Weights of a small image flow-matching model.
Training: 10300 steps, batches of 128.
Rows from block 7 of a small image flow-matching model, named by matrix and row number. Rows with one number belong to one neuron. Each number is 500 + 40 x the weight over its row's rms, rounded and kept within 0 to 999. All counts start at 0. Numbers have three digits each.
Before each neuron's rows are labels from the 100 images, of 14976 (inputs lightly noised), where the neuron reaches its highest value: "colour at peak" is the nearest of a few named colours to the mean colour under the peak. Only what is clearly more common there than usual is listed. The data: aerial photos of the United States (SatlasPretrain). In brackets: how many of the 100.
# fc1: MLP up (model.blocks.7.mlp.fc1.weight, 640x160), inputs 0-159
# fc2: MLP down (model.blocks.7.mlp.fc2.weight, 160x640, transposed), outputs 0-159

colour at peak: brown (96)
fc1.454:500500527543500405500500536433500500500500500500500500500500500500500500500585500500553438500500500500500500500421500500500500420469598500426500500500500500500539500500500551569500500500616500500433500579500582500500558500433500500500500500500561500500457439500500469461500500500598500500441500584500617500407449500447500500500624436500500433500500500593500453500500623500500500500500500470457500500500500500500418500500500500500500480415516606500429500500441500500500500500461500
fc2.454:500500500620500500500500577500423500500500500435500500500413500588500500500500500500500559500500567500410500500500500576500500500605500500500441500500588500409500500589500500500500590582500500443500500612500500500500500500500618500500500500500500500500500500500500500500500500500500500500460418500500422500500500500500500382500500399556500500567500500500500500500376422443500500500500500500429500500500500551500500500382500500500500447500575500500500569500500500500500500500500500

colour at peak: green (37)
fc1.590:551500500500500393500500500500500500500419500412500500500500500500500500500578500544500500500500500500500500500500500500500500500500572500500500500454500437500500500422500500500500500392500500500500500500640500446500423500500440500500540500500500500383567500500500500361583500500561500574377500500500555500447500500500500500500500500500500500500500500559460500500500500500500500500500500500500596500500500559544500500461303500500500500500500500500585562557431500500500500500500440
fc2.590:500447574500500500500500500500449500500500539500553500500465500500500549500500500500407500561555575434565557500500500500500446500463500500500409444500573500500500394500436500500500500500435569500570471500500551500500454500564500500500528500500500449417412471500442590571500500500500500446500500442563500500500500500500546438500500500500500500637430553578555550588460500500500500500500430500500500500394500500500500500500500500500551562500607559500539500500500559500500500446500500

colour at peak: grey (93)
fc1.239:500415500500500500571447500500565500415500500500500564500500500500500500574452500500535566500464500500500500475500500421421426419601500500500500500500500500570500465500500571565463419500500542500500500551500500549500463619500537500500500455459469500500500437500500500500500500470425464500500500546431532500500581500500537472500500565500437500559532451500500537555535500500451500460500500296500500500500544500500500500500560500500500579500540589435500500500524500500468500500500540
fc2.239:500445500500500431500500500500443409500500500546500500500500500500500445362642500500500500553500452500500564500500500500431500500500500500500500500500500500546500422500500500500576500500500500500500500474500500500500500604500603572425500500500500500500500613500500500500500500500500500500500500500500500428543500500500500500559500454500583500500500500500500500500500500500500582500500500370500402500500500500500500500500500559447500500500500424500359500399500500500500409500500376

colour at peak: green (40)
fc1.509:500500500500500500500465500500421500500500500500500500500500500500405569500500500500500422500552445500500500500418500442500500500500500500500500500571500500500500500500500500500570500435668633616414500567386500500556500500500500500500500500500500500500500500500500575500500500500444500500500500412447500500500448500608500500394368500424500500564500500500500500500500500500500500500500612500500500500500500500572588500500397500500500447500500500500500500500500500500500500500500500
fc2.509:500500500450428500500500500500448500441500500500602500500500568577500500500500611569450500500558566438500500414500500500500500500500500500422500500500500500445439553500500500500618500595500461547625434500500458500500500500500500548555500342500500500500500500500500500539577500500552500500500587500561500500500604500500500528500450500530500500500500500500500452579500578559500500500500500500500547500500500500380500500500557451500500500500500543500500500500500578500500500438500500

colour at peak: grey (100)
fc1.216:500500500405500500500500600500500500500500440607500500500500500500500500500500500500587448500500500500500500500392362413533458500500539500500500500500500500500420500500500500500500500567588500500500500500500595500500500448500500550500500500500424500435500500500500416500500500500560500500500500500500572500415500500414500500575587500500500466416500500500500500500500500500581408500500500622537500500500500426500438500500409500500448500500500500500500500437500500581500500500500392
fc2.216:500500500500500500500500500587448576500500551432500500533500500609500396555500500592500500460500500412500575437500598500500543500500500540500454500556456500500571500500500500500432541392500500500445500580459399500500429500446500500500419531548422500543568500500593500500500500500447447500500500500500500500500586500436427500500530563500500500500500500500583470575500500500500422449500500500500500445443500500544556500500417500500500500523500500500500500500500428460500500500500500

colour at peak: grey (91)
fc1.430:597500500500500404500500500500608500500500500500565500500500500411580500500547500500500564500500500500500500500500500500500500500500578500500500500500565500500500500500500500500500500445500500500500500433500500500584500500500437500583500500500500500500500500573500500500500500500347500500500500500500500500587500500449500500500500352500500500500500500500500500500617451500500589500429354500500500628500500421500500500500500500500500500500500595500500500500500500401500613500500500
fc2.430:500500500500500500434500412500500500500432500500500500500500422500640459500538365500500500436500554500371500500576500500500500500500440500500500429500366500500500500500500500500432500500500500500414500436438500442500500500500500500500500500465500500500500500500611648500500500543564571500500416437500500500500500500500500556500500431500500500500500500500500437549449559500500585500500546500500500539500463500500500500500500500500461500500500500500500419500500500407500445500557500

colour at peak: brown (67); black (32)
fc1.203:428500500500500416500500500439500434431500500500410500500500500500500500500500500500500435449500500500500456500500500500500459428500578603500500500500500500500500422500550500500500500500588500406432500500500500500567500500412560500500500385544500500500436437500500500500597500455500500500458500594573500500446434500500532432575547500552500469500500500595500500574500577500500500500500500500444500438500500606500431500500500500441500500458500612500500500475500457500500500500448441
fc2.203:500500433500500543500500500385549455500500438557548570500435500500500500432500500536577500500500437500500500500500500568500500547500500551448410500500553553445500500417500500421500559500500500500390500500500576546500500500500629500461544500500500560500500536500500500582500500500500500500392500500500500568566429500500434446500500500560500500500500500500500500500405500500547430500500500500500500500443500557552434433500500500500500500500554449500500552500388500437500500546500442

colour at peak: brown (86)
fc1.240:435378500600500442500560500427500500500500500500439545500500500500562561537500452500500500500500500500500500500500500500500500425500575500500500436431529433500500460500500500500500500415500500611534500545500500568500459537500453500500566500443500578500500449500566572429500500446500500538464500500500500500577464436500500466500552500500500500500500409500500500537500537500500421465500500464500432500500500581500556500440401524500601500500439537500500500500547500500500500574500623
fc2.240:500387533500500554500500500454500409549584460500404500500548500500500586500500500500428500577500434500500500500500500500402500529500534441399500500500547500500428500447500610384500375500500547500500376500500500500500500500532500500500371466500500500544544558500500500446500500500500500562436500554500500500500467500472500500500500500500500401500500500500500425500500500500500500413466500500500442500500432556500500444500500500500500500500458500500500500500463500500500461565500500

colour at peak: green (30)
fc1.28:500500500500500500500500500500500500570500500500500500500614500500500500430500500500500500500500500500500581500500446500500565500384465400500500500500500500500500606456500500534587559441500500588500500500500554500500500440500500500500500500500555500500500575500563500500500500500500500500448435449500417500452616500500500594411500500411500500500572560500500500408500500500433500441500593500500433500578500500500500500500375500500500424500440500500500500500500523561438500433500500
fc2.28:500432500500500500500500500500549500613500500448500500431592595500500544500500662500400500500551500500500542536387500558500500500602563500500535500500500500549500556459500500500500500586500500500553500570500500500562573500500420500500500500447500500540500468500500500500500615500500500500500379500593556500500500500500500500500500500500500500500500500500500397500500500435500500460500403500500500500558500554397500500500500500500500500500500500500500560550500500559500500500500500

colour at peak: grey (99)
fc1.49:588500500500500500500500500500500570500500500627500500500500500500371500500500500500584500500500411500500500500500500500500575500500603581500500500500500500500500500500500500500500558500500583500417500500550500500500440500500608500500500500500500500500500500500500500500500500383500500500500583500500500500500500500500500500500500500500500500650500396592500500566500500500329395500500500500635500500500500500500500500500443500500500500500500500500500500500500500500462500500500411
fc2.49:500500500445500424550500500500546578500572500409458500500500500500423500500500500500500500558500563500500500500500500500460500500500500433560500500500500500628500575500500500500500536436456500500588409500500427500500417500500500500500500500500500500500500500500500500500500500577500500500500543548500500500500601500429500500500500441500500500447577427543609415435500500500437426500547500500664500500451500500500622500500500500500500573500568537500500449500500539538500500500500500

colour at peak: grey (89)
fc1.496:500500589457404500500587500435500500500500500582500500500500500586500573500500407500500500500500548615500500500399500500500500500444560500429500500500434500500500595500500500500500500500500500500500415500500500500500500500500500444500500500500500500500500446500500500447583545440656619391500500500500500500500500500500500500559570500407500500500500437500420551500586500500500500561500500578594500500500500436500500500500500500500500500432500500500500500500500500500500500500551500
fc2.496:500558580500500500500500500500500500500500500446447500500500500454500500500500500500500500500500418578609566581500500500500552500550500500562500421500500437500561577500535552500500423500500500448500500458500500500587438500548529419500500500430500541458500500500568422578500500500342500500500500500541500500500500500500539500395500500565500500551591435500571500553454433500500500500580500500632544500500500500428500500500500500500500500500500500500500500500500500550569551500500500

colour at peak: grey (96)
fc1.61:500500500500421500500500609544500448500500500500500500428500398500645413500576500500500431500553582461571500500500449421500500500500500500500500500500500500420500500500500500500500500500599500500500500500500500588500500416500444500500500500500500500433500500500565500442457581388500535500446500500500500500500500500500500539500500500430500500500500500500500500500500572500500500500500500684577565500500500424500500500500562500500500500500500500500500500500500500500500583500500399
fc2.61:500533443439500500545500500500434500427500550500500456543578500500500393546500500500500500500550500500414567442500500500500500500561467500500573500561500500500594500500500500500431594500500453500500500500416500500500458435500500477500500580545464463578428443500500500500448500500500500500500454500500500500500500500456500573470500500500441456569542402389500500500500500500500500460500527500609500410500500500529600606500500500500500541500500500500500454500500500396425500500560500

colour at peak: grey (98)
fc1.611:500533500609553559450424536449500450500530533466500500455500586462522466453500453476500477500564571500500500500500500534500500500532500595464463500549500500500547523500446541549500500500500452436534500575500500500550500564500500396572583500500500500500416460500500602500500568500500427500500426500500500440500427464500500455500500458500500500500469500539500534500500500500500458605500500438476500447468523446466500500500500569543500500417500500584500456602500455500500500500500601
fc2.611:500387500548500400500500500500500500500594500399500500500500547500500500500645500411500500500500552500500500500500500500500500500500500541500500500500500500500416500500500603500500550500500500500500500500542500500405500627500500500500390500500500500500500500454500500500500500462500500500500500558500500435500500500500500500500500434430552500500388500500500500456529500500500500500500441370500500500500500500500500500500500500446500500500500410401408434385541500500544500500442431

colour at peak: green (32)
fc1.165:500593562500445500435424500500500603575500500500500500500500500500413462500500500500500460500582500500471500500500500500500500425500500500500559500500500500500500546500500500500500500500500500500500500500500500500424500500500500500443500500500500500500500590500500440500500550500500500500500500500408500500444500500610545500500500500366500500398500500500500500500500551500597443500500500500500500500500500500397500500500339557500395500500598386500500500566500574500500500500596500
fc2.165:500432589500554500543441601500500500500500500500500500500589565500500500500500631500445500500500439450461500500416500582454567500500579500426535500500500500500436434534474500500500500457411500500384441500500452547500537500500460500500500440500570500459458500500500500500500389500500500500500554500549500500500530500458500570500500500530500500561500440455560500500500500500500474500500414500500500500500500500543500559500500571500500500500554500500500564500500448541592500394420500

colour at peak: green (26)
fc1.41:500500500500397500500445500500500500500500500443500584500500589500500594500500500500500500500413567500500451500500500500500565500586500500500500500500500340450500539500500413500630500500500500500500500557500500500500430500500500546500439500500453412500416500500500500500500544408403500500500500500379500500500443433500500500500500500424500500500500500500500500500560500437500500500500500500500500500500500500428500500500381500500500500500500377500500542569500500500500500500500587
fc2.41:500500500500555500582500500500500500500554500551500500500500548500500582440500564500500500500500345500500500500550500500500445500500587500457559500500500548591445500500500543500500500500500414500500528500561500500500443500500500562572500500500390569500427549500456500500500447500546500500383500500500586500500500500394500500500572453599500500500500500500500500553500500549500500500500414500500500619500500500500500500500563500436500500469500500500427500424500567500500416449500500

colour at peak: white (67); pink (32)
fc1.408:545500440553500573500428500543548541500500500500500459500500500500564500500500500500500500561500500567500562500500410500500500590547439500500500500589560500500563567561469500500500500449441448500500564528500500434564500500500439500500500549500439555530500558500432500500546570500500500459500500439500500500500500568500500538500500500563500559448500595500500500439500449500500414500584500354500500475500442398444500500500500500552500500500500433448500500576563500500500500500500576
fc2.408:500500462500500500500500500500500469500523435500442397466500500500544500414500584500500500500591500500500500500500500500552448434500500500500500500433538500414500500500464500439500500576500500533500433500500500473500544559500347441608500500500500500500500500500500500500542558500500500589390500463446500500500456540500500500434500470500500500500500500500472461500500500500500365500500500500500539500393500456500500500500500500500500500500500500500411596638408500500500549500435500

colour at peak: white (34); pink (34)
fc1.292:594541500500500545460500539613500500500500500570552445500500500500500500500568500500500568561500500500500599461500500500500500548500500500500500500500500500500500591542430500500500500500500500500500500500500523500500500389589425500437500584500500500444551572500458500449452500500500500500548500391500444500582596566500440571500444454500540500463500567425500500401434449500500500500500500500575500500500458500456500500500500500500500500500500351500500500469500500500500500500585500
fc2.292:500433500500500500443500500500442560500500500454500401500500500500500500463543500500420456500500500500500500433500500500500500500500500553500500500500500556500500556500500500500450500554500500500500500500444408500541500500563232500603500500500500500434565437527500500536443500547500500463500500413500546500500500549500630500500500500500500500500500500500565500562545458448500462535443500500548500537500500500500500500500500500418500500500568500500425500500500452500500500430500500

colour at peak: brown (81)
fc1.155:500535591500500410500500500448500500500500500500442500500500500500535587449500500500500419500557445574500500545500500500500500411500592500500500500544500455426562500535552452500500500500555500463427500500500500570500500500418549500429409441592563500500500500500568500433547500500500500438393500567500500500500500452458500500500500500500500500542500462565432500500500579500500500500500500555433500500500500600500500558500440421500500459500500604500500565555500500500500556435500500
fc2.155:500500500450500592500500419500439500500500500500556500500599568500500500500500500527500500540550585500500605500500583500500500500500500500500500500500544500500500500445558500390500536615457419500500500500500500569500500500500576500500500500394500500450500500500544500569500500529500500565500500500425500500577500500500500500500500500500500456500572500500500500572370500500500373500500500500500500500500500500500439500500500566500500500500579500500500651593429500500500500500500500