python train.py --logit_normal_time=false --activation="gelu" --patch_size=[8, 8] --lr=0.00099 --beta1=0.8 --eps=1e-06 --lr_schedule="cosine"
Rows from block 10 of a small image flow-matching model, named by matrix and row number. Rows with one number belong to one neuron. Each number is 200 + 40 x the weight over its row's rms, rounded and kept within 0 to 999. All counts start at 0.
After each neuron's rows are labels from the 100 images, of 14976 (inputs lightly noised), where the neuron reaches its highest value: "top examples" is what is common among them; "peak on" is the class under the peak. Only what is clearly more common there than usual is listed. The data: aerial photos of the United States (SatlasPretrain). In brackets: how many of the 100, against the usual share in percent.
# fc1: MLP up (model.blocks.10.mlp.fc1.weight, 640x160), inputs 0-79
# fc2: MLP down (model.blocks.10.mlp.fc2.weight, 160x640, transposed), outputs 0-79

fc1.500,200,200,200,274,238,200,200,136,172,161,262,142,200,200,200,200,200,276,200,157,200,200,200,200,257,113,239,200,250,200,200,200,200,247,200,200,173,200,200,105,200,200,200,252,166,264,182,200,155,251,263,200,265,165,200,200,200,242,259,200,159,200,200,240,200,200,175,285,200,148,200,200,158,313,200,257,157,260,200,200
fc2.500,153,200,200,159,200,200,260,200,166,162,250,368,285,158,281,149,243,243,200,200,242,200,200,145,200,141,200,200,200,200,200,200,200,200,200,200,143,269,200,105,200,272,157,200,244,200,200,200,287,200,200,200,200,200,200,200,261,30,200,269,277,200,200,144,274,200,200,200,200,200,200,158,200,290,200,200,200,131,165,200
top examples: crop field (27 vs 8.8)
peak on: crop field (26 vs 6.9)

fc1.638,200,200,200,200,200,200,200,200,200,200,79,200,200,200,159,200,149,200,253,297,200,200,200,200,129,200,200,200,200,139,200,279,200,200,200,200,200,242,100,200,247,200,200,200,200,118,281,300,200,200,200,200,100,270,200,200,200,200,286,200,200,200,200,200,200,128,274,200,200,200,122,200,200,121,200,239,200,200,200,200
fc2.638,200,200,200,151,153,200,284,264,200,200,200,268,200,200,200,266,200,264,200,200,200,145,200,237,148,200,282,200,200,238,200,120,118,200,200,276,126,200,123,200,200,200,111,200,200,200,286,200,200,200,200,200,200,150,200,200,200,200,200,200,200,200,200,200,200,91,200,200,200,200,155,200,200,200,200,154,249,200,200,200
top examples: building (88 vs 41.5)
peak on: building (35 vs 3.7)

fc1.203,200,200,241,200,200,275,200,134,253,200,259,200,200,200,126,200,200,200,200,278,149,266,152,200,200,97,200,200,200,137,200,280,200,200,200,319,200,154,200,200,200,200,246,275,125,200,200,200,306,200,200,276,200,200,200,200,200,200,269,200,200,200,200,200,82,200,242,200,200,200,131,200,159,200,241,244,200,200,200,200
fc2.203,132,281,200,112,119,200,200,123,123,200,117,137,200,284,248,200,200,200,200,200,200,200,200,251,200,200,200,200,200,200,200,200,200,200,200,200,200,200,88,151,200,200,200,115,200,153,200,200,200,200,200,308,200,200,200,238,200,200,200,200,200,248,132,272,200,146,200,140,200,200,200,200,200,282,200,200,256,118,200,200
top examples: building (89 vs 41.5)
peak on: building (45 vs 3.7)

fc1.378,153,200,200,106,119,200,290,200,200,200,200,120,82,200,200,122,248,200,200,126,200,200,262,200,200,200,200,200,200,200,200,200,132,117,200,200,200,200,200,248,98,200,200,126,200,200,200,200,200,200,268,134,200,200,200,200,200,282,274,200,170,200,200,200,109,200,200,200,200,200,200,200,200,149,200,268,255,200,200,200
fc2.378,287,237,200,241,125,200,200,262,200,200,200,200,200,200,200,265,200,200,154,287,200,287,156,200,200,256,200,200,256,235,236,200,275,244,200,200,200,240,200,200,200,200,249,134,200,200,200,200,200,149,200,200,261,200,200,200,244,200,123,246,112,200,200,200,241,113,200,200,200,200,200,227,200,200,162,200,77,200,200,200
top examples: building (90 vs 41.5)
peak on: building (27 vs 3.7)

fc1.520,200,200,200,153,200,251,235,223,175,200,229,139,200,200,200,200,234,143,200,200,200,200,200,200,166,200,200,237,137,200,249,200,200,200,200,241,200,200,200,277,133,200,238,200,129,200,200,200,200,200,283,200,200,200,200,200,152,255,224,200,176,158,144,91,110,200,200,200,200,200,145,270,200,200,200,158,200,255,200,200
fc2.520,200,200,200,311,157,152,238,236,146,200,200,200,200,163,200,200,116,200,200,200,200,166,200,200,149,244,200,200,200,104,200,200,200,200,200,200,242,200,200,234,229,200,200,200,148,200,200,241,200,200,200,200,200,200,200,245,200,150,156,200,200,200,282,138,273,200,200,170,200,236,200,263,200,200,200,200,200,166,200,200
top examples: building (76 vs 41.5)
peak on: building (43 vs 3.7)

fc1.17,200,200,200,200,200,200,200,200,200,200,200,200,200,200,200,200,200,200,262,200,200,200,200,266,200,200,200,200,122,124,200,200,200,200,200,306,200,200,264,200,200,265,200,200,200,269,200,317,200,200,200,200,200,200,200,200,200,200,200,200,150,200,200,146,200,200,200,200,200,309,200,200,349,200,200,200,200,200,292,200
fc2.17,200,200,296,200,200,200,263,200,200,200,269,200,244,200,200,200,200,200,200,200,200,200,200,200,251,200,200,200,200,200,200,259,200,200,200,200,200,200,156,200,200,200,200,200,200,255,200,129,297,200,200,200,200,200,200,200,200,200,200,200,200,200,200,200,200,200,115,130,116,104,200,200,311,91,140,200,134,200,200,200
top examples: building (80 vs 41.5)
peak on: building (25 vs 3.7)

fc1.338,200,200,200,200,200,200,287,200,200,200,200,132,200,200,128,200,200,200,200,200,127,200,200,200,100,268,161,200,200,200,200,200,200,160,132,200,200,200,200,246,122,273,200,200,200,200,170,200,239,200,265,200,200,146,200,200,200,279,200,126,116,200,200,91,200,126,200,200,200,200,241,200,306,108,275,200,200,200,200,200
fc2.338,200,200,200,200,244,200,105,242,140,298,200,200,200,200,155,200,200,200,200,200,200,200,200,132,200,200,200,121,200,145,200,200,288,200,200,200,200,200,200,200,200,200,326,260,200,200,200,200,200,129,138,200,279,291,200,200,200,200,97,200,131,244,251,200,200,200,200,119,200,200,200,245,290,235,200,200,200,200,200,129
top examples: building (84 vs 41.5)
peak on: building (47 vs 3.7)

fc1.183,200,262,245,163,200,200,300,263,200,200,245,200,168,200,100,227,200,247,200,200,200,200,229,200,200,200,200,200,167,200,200,200,145,200,138,200,244,141,200,200,200,200,200,225,200,200,200,200,200,248,200,200,200,139,91,200,200,200,200,57,161,128,200,140,200,200,200,200,261,200,200,271,239,232,200,200,125,200,271,200
fc2.183,200,200,200,248,200,91,144,242,149,200,200,200,123,200,200,200,200,94,200,200,200,200,135,247,200,200,200,200,200,200,200,200,146,200,145,200,200,200,161,200,200,200,149,200,200,162,200,109,274,200,200,138,250,272,332,200,243,200,111,200,200,200,200,200,200,132,200,200,200,261,200,257,200,200,200,139,157,200,200,200
top examples: building (90 vs 41.5)
peak on: building (25 vs 3.7)

fc1.573,200,327,200,200,200,200,287,166,270,200,262,200,265,200,200,200,273,260,200,200,200,200,272,200,200,200,274,200,200,261,269,200,250,200,200,250,200,200,200,123,200,200,200,200,141,200,200,200,153,200,298,200,200,272,200,200,200,200,200,200,200,200,200,200,200,90,200,200,200,146,153,252,92,243,200,257,200,200,108,200
fc2.573,200,200,200,200,200,200,200,200,200,200,200,200,200,200,252,200,253,100,200,253,200,200,106,200,148,152,200,200,200,285,200,200,200,200,122,200,200,262,200,200,130,200,200,143,200,200,200,200,275,200,200,200,200,200,200,200,200,334,200,200,104,200,136,200,93,200,200,200,200,200,200,200,200,293,200,101,200,200,200,200
top examples: building (79 vs 41.5)
peak on: building (43 vs 3.7)

fc1.350,200,200,200,200,331,200,200,200,200,200,200,139,200,147,200,200,200,123,200,262,200,200,200,200,140,200,200,200,200,200,200,200,200,130,200,290,141,254,315,200,200,200,200,268,200,145,200,200,200,200,200,290,200,200,200,200,200,200,200,200,115,161,200,200,200,117,200,200,122,281,200,248,200,133,200,200,247,200,200,200
fc2.350,200,200,200,200,317,200,200,248,200,200,157,200,200,165,306,200,248,200,200,200,274,200,200,130,147,130,242,200,261,200,200,200,264,113,274,117,105,200,125,256,265,200,200,248,200,200,200,200,246,200,200,200,200,200,200,200,200,200,200,200,200,200,200,200,259,200,200,200,200,154,200,200,311,200,200,200,271,285,200,254
top examples: building (85 vs 41.5)
peak on: building (29 vs 3.7)

fc1.334,200,250,200,200,200,200,200,200,200,239,200,143,200,200,200,200,200,251,200,147,200,200,200,200,138,200,200,200,200,243,277,243,200,274,200,267,200,134,200,200,99,200,200,200,200,152,200,200,312,200,241,288,129,128,200,200,279,200,200,162,158,138,171,200,200,138,200,161,200,200,200,200,296,200,200,200,200,200,200,200
fc2.334,200,200,267,200,296,200,200,200,133,130,200,200,331,200,200,200,200,200,200,200,200,200,200,200,200,200,200,200,200,200,247,200,200,244,200,200,200,253,200,200,265,200,200,117,154,200,200,238,200,124,200,285,121,200,161,238,244,200,278,200,200,200,200,200,200,297,264,200,113,200,252,200,298,200,200,136,200,200,200,275
top examples: building (75 vs 41.5)
peak on: building (28 vs 3.7)

fc1.289,200,279,200,200,225,200,200,200,254,200,200,200,200,279,165,200,153,200,200,200,277,200,200,200,200,128,200,200,200,253,160,200,200,200,200,200,200,178,200,272,200,261,200,200,160,200,158,200,200,153,200,126,200,200,200,142,200,129,118,266,200,200,200,200,200,200,200,200,200,152,200,200,124,255,200,248,200,239,200,200
fc2.289,200,200,200,200,200,200,131,200,233,200,200,132,200,200,200,137,112,200,200,200,143,200,200,200,256,200,200,340,200,282,311,200,200,200,200,200,200,114,200,334,200,276,200,200,266,200,200,200,270,200,200,200,200,200,200,245,200,313,200,200,200,200,200,157,200,200,200,200,200,200,200,200,200,200,261,200,200,200,200,233
top examples: crop field (30 vs 8.8)
peak on: crop field (28 vs 6.9)

fc1.116,149,155,200,148,131,200,200,200,200,200,200,137,156,126,139,273,200,200,200,200,130,200,200,157,78,259,72,200,200,200,236,271,200,153,257,200,200,155,200,200,200,200,200,200,200,200,167,200,234,200,200,293,200,200,200,164,200,238,200,200,200,159,156,146,118,200,246,172,133,200,126,200,251,113,200,261,251,200,200,151
fc2.116,200,200,200,200,200,200,200,200,200,256,200,220,127,244,200,200,200,200,155,200,200,200,251,200,200,200,200,200,200,200,200,200,298,200,200,252,133,200,117,200,119,200,200,200,93,200,200,200,200,200,200,299,200,200,200,200,200,200,200,200,135,200,144,137,238,200,200,289,200,168,254,200,144,200,200,54,318,49,200,81
top examples: building (89 vs 41.5)
peak on: building (28 vs 3.7)

fc1.292,159,264,200,200,200,200,200,200,200,200,123,245,200,200,200,200,200,200,200,200,200,200,200,200,200,70,247,324,200,200,200,200,274,200,200,200,200,200,200,200,248,200,200,200,146,293,200,200,127,200,200,264,200,200,134,200,200,200,200,200,200,200,200,134,200,200,200,200,200,200,200,200,200,200,200,200,200,200,134,106
fc2.292,269,200,200,200,200,200,200,200,232,200,200,200,200,313,200,114,200,200,200,200,260,200,111,200,200,200,251,200,200,200,133,138,123,121,167,200,200,200,200,200,200,236,134,200,247,200,200,200,293,200,200,200,200,200,123,200,200,200,200,138,200,200,158,145,278,156,258,200,200,152,250,200,200,99,200,200,200,123,200,277
top examples: building (91 vs 41.5)
peak on: building (30 vs 3.7)

fc1.303,200,200,200,200,200,200,200,159,200,200,200,200,200,200,200,200,200,200,200,200,200,200,163,200,257,158,200,200,200,200,200,200,200,200,200,200,200,124,200,138,200,200,200,264,200,200,200,200,200,200,318,127,200,200,200,200,200,200,200,200,119,200,200,200,200,138,200,200,200,200,200,200,200,335,200,200,200,200,274,270
fc2.303,200,200,200,200,200,200,200,200,200,200,157,200,200,88,278,200,200,276,200,200,227,200,200,200,200,200,200,200,154,200,200,200,200,107,107,200,237,200,200,93,200,200,200,274,200,200,200,200,255,200,200,256,200,200,141,200,200,122,200,200,200,200,200,200,115,200,200,200,200,173,200,200,73,200,200,200,200,200,96,200
top examples: crop field (27 vs 8.8)
peak on: crop field (26 vs 6.9)

fc1.230,200,251,200,200,238,200,107,136,200,200,132,258,200,247,200,200,247,122,200,200,252,200,200,147,246,129,200,200,200,200,147,200,248,200,200,200,127,200,200,356,200,235,301,200,160,200,200,200,200,200,277,163,200,162,200,146,145,200,200,200,253,200,200,123,200,200,200,158,200,200,200,200,200,251,200,200,200,200,200,200
fc2.230,200,133,200,200,200,200,35,200,200,200,200,144,136,262,200,200,200,200,200,200,141,200,200,256,200,247,158,200,200,281,164,141,200,200,155,200,200,200,260,406,200,273,200,129,200,200,200,200,200,163,200,164,200,232,200,200,200,200,200,200,32,239,200,106,200,200,200,200,200,285,200,220,200,137,200,200,200,172,134,200
top examples: crop field (33 vs 8.8)
peak on: crop field (31 vs 6.9)

fc1.71,200,200,267,200,200,200,275,200,200,200,200,200,200,200,200,200,200,200,200,200,200,200,200,200,200,122,200,200,200,200,112,200,279,200,255,200,200,128,200,200,200,200,200,200,147,200,200,200,200,200,200,200,157,200,200,200,292,200,200,259,261,200,200,200,200,249,200,293,100,200,120,200,200,287,200,280,200,307,200,200
fc2.71,200,359,110,200,200,200,262,200,266,200,200,200,200,200,200,200,200,200,200,200,200,136,200,200,200,200,136,294,317,254,261,200,200,200,146,200,200,200,145,200,200,106,160,200,200,167,200,200,276,200,200,200,257,200,200,200,200,200,200,200,97,200,100,146,200,200,200,105,258,171,200,200,200,281,200,107,268,200,200,200
top examples: crop field (29 vs 8.8)
peak on: crop field (26 vs 6.9)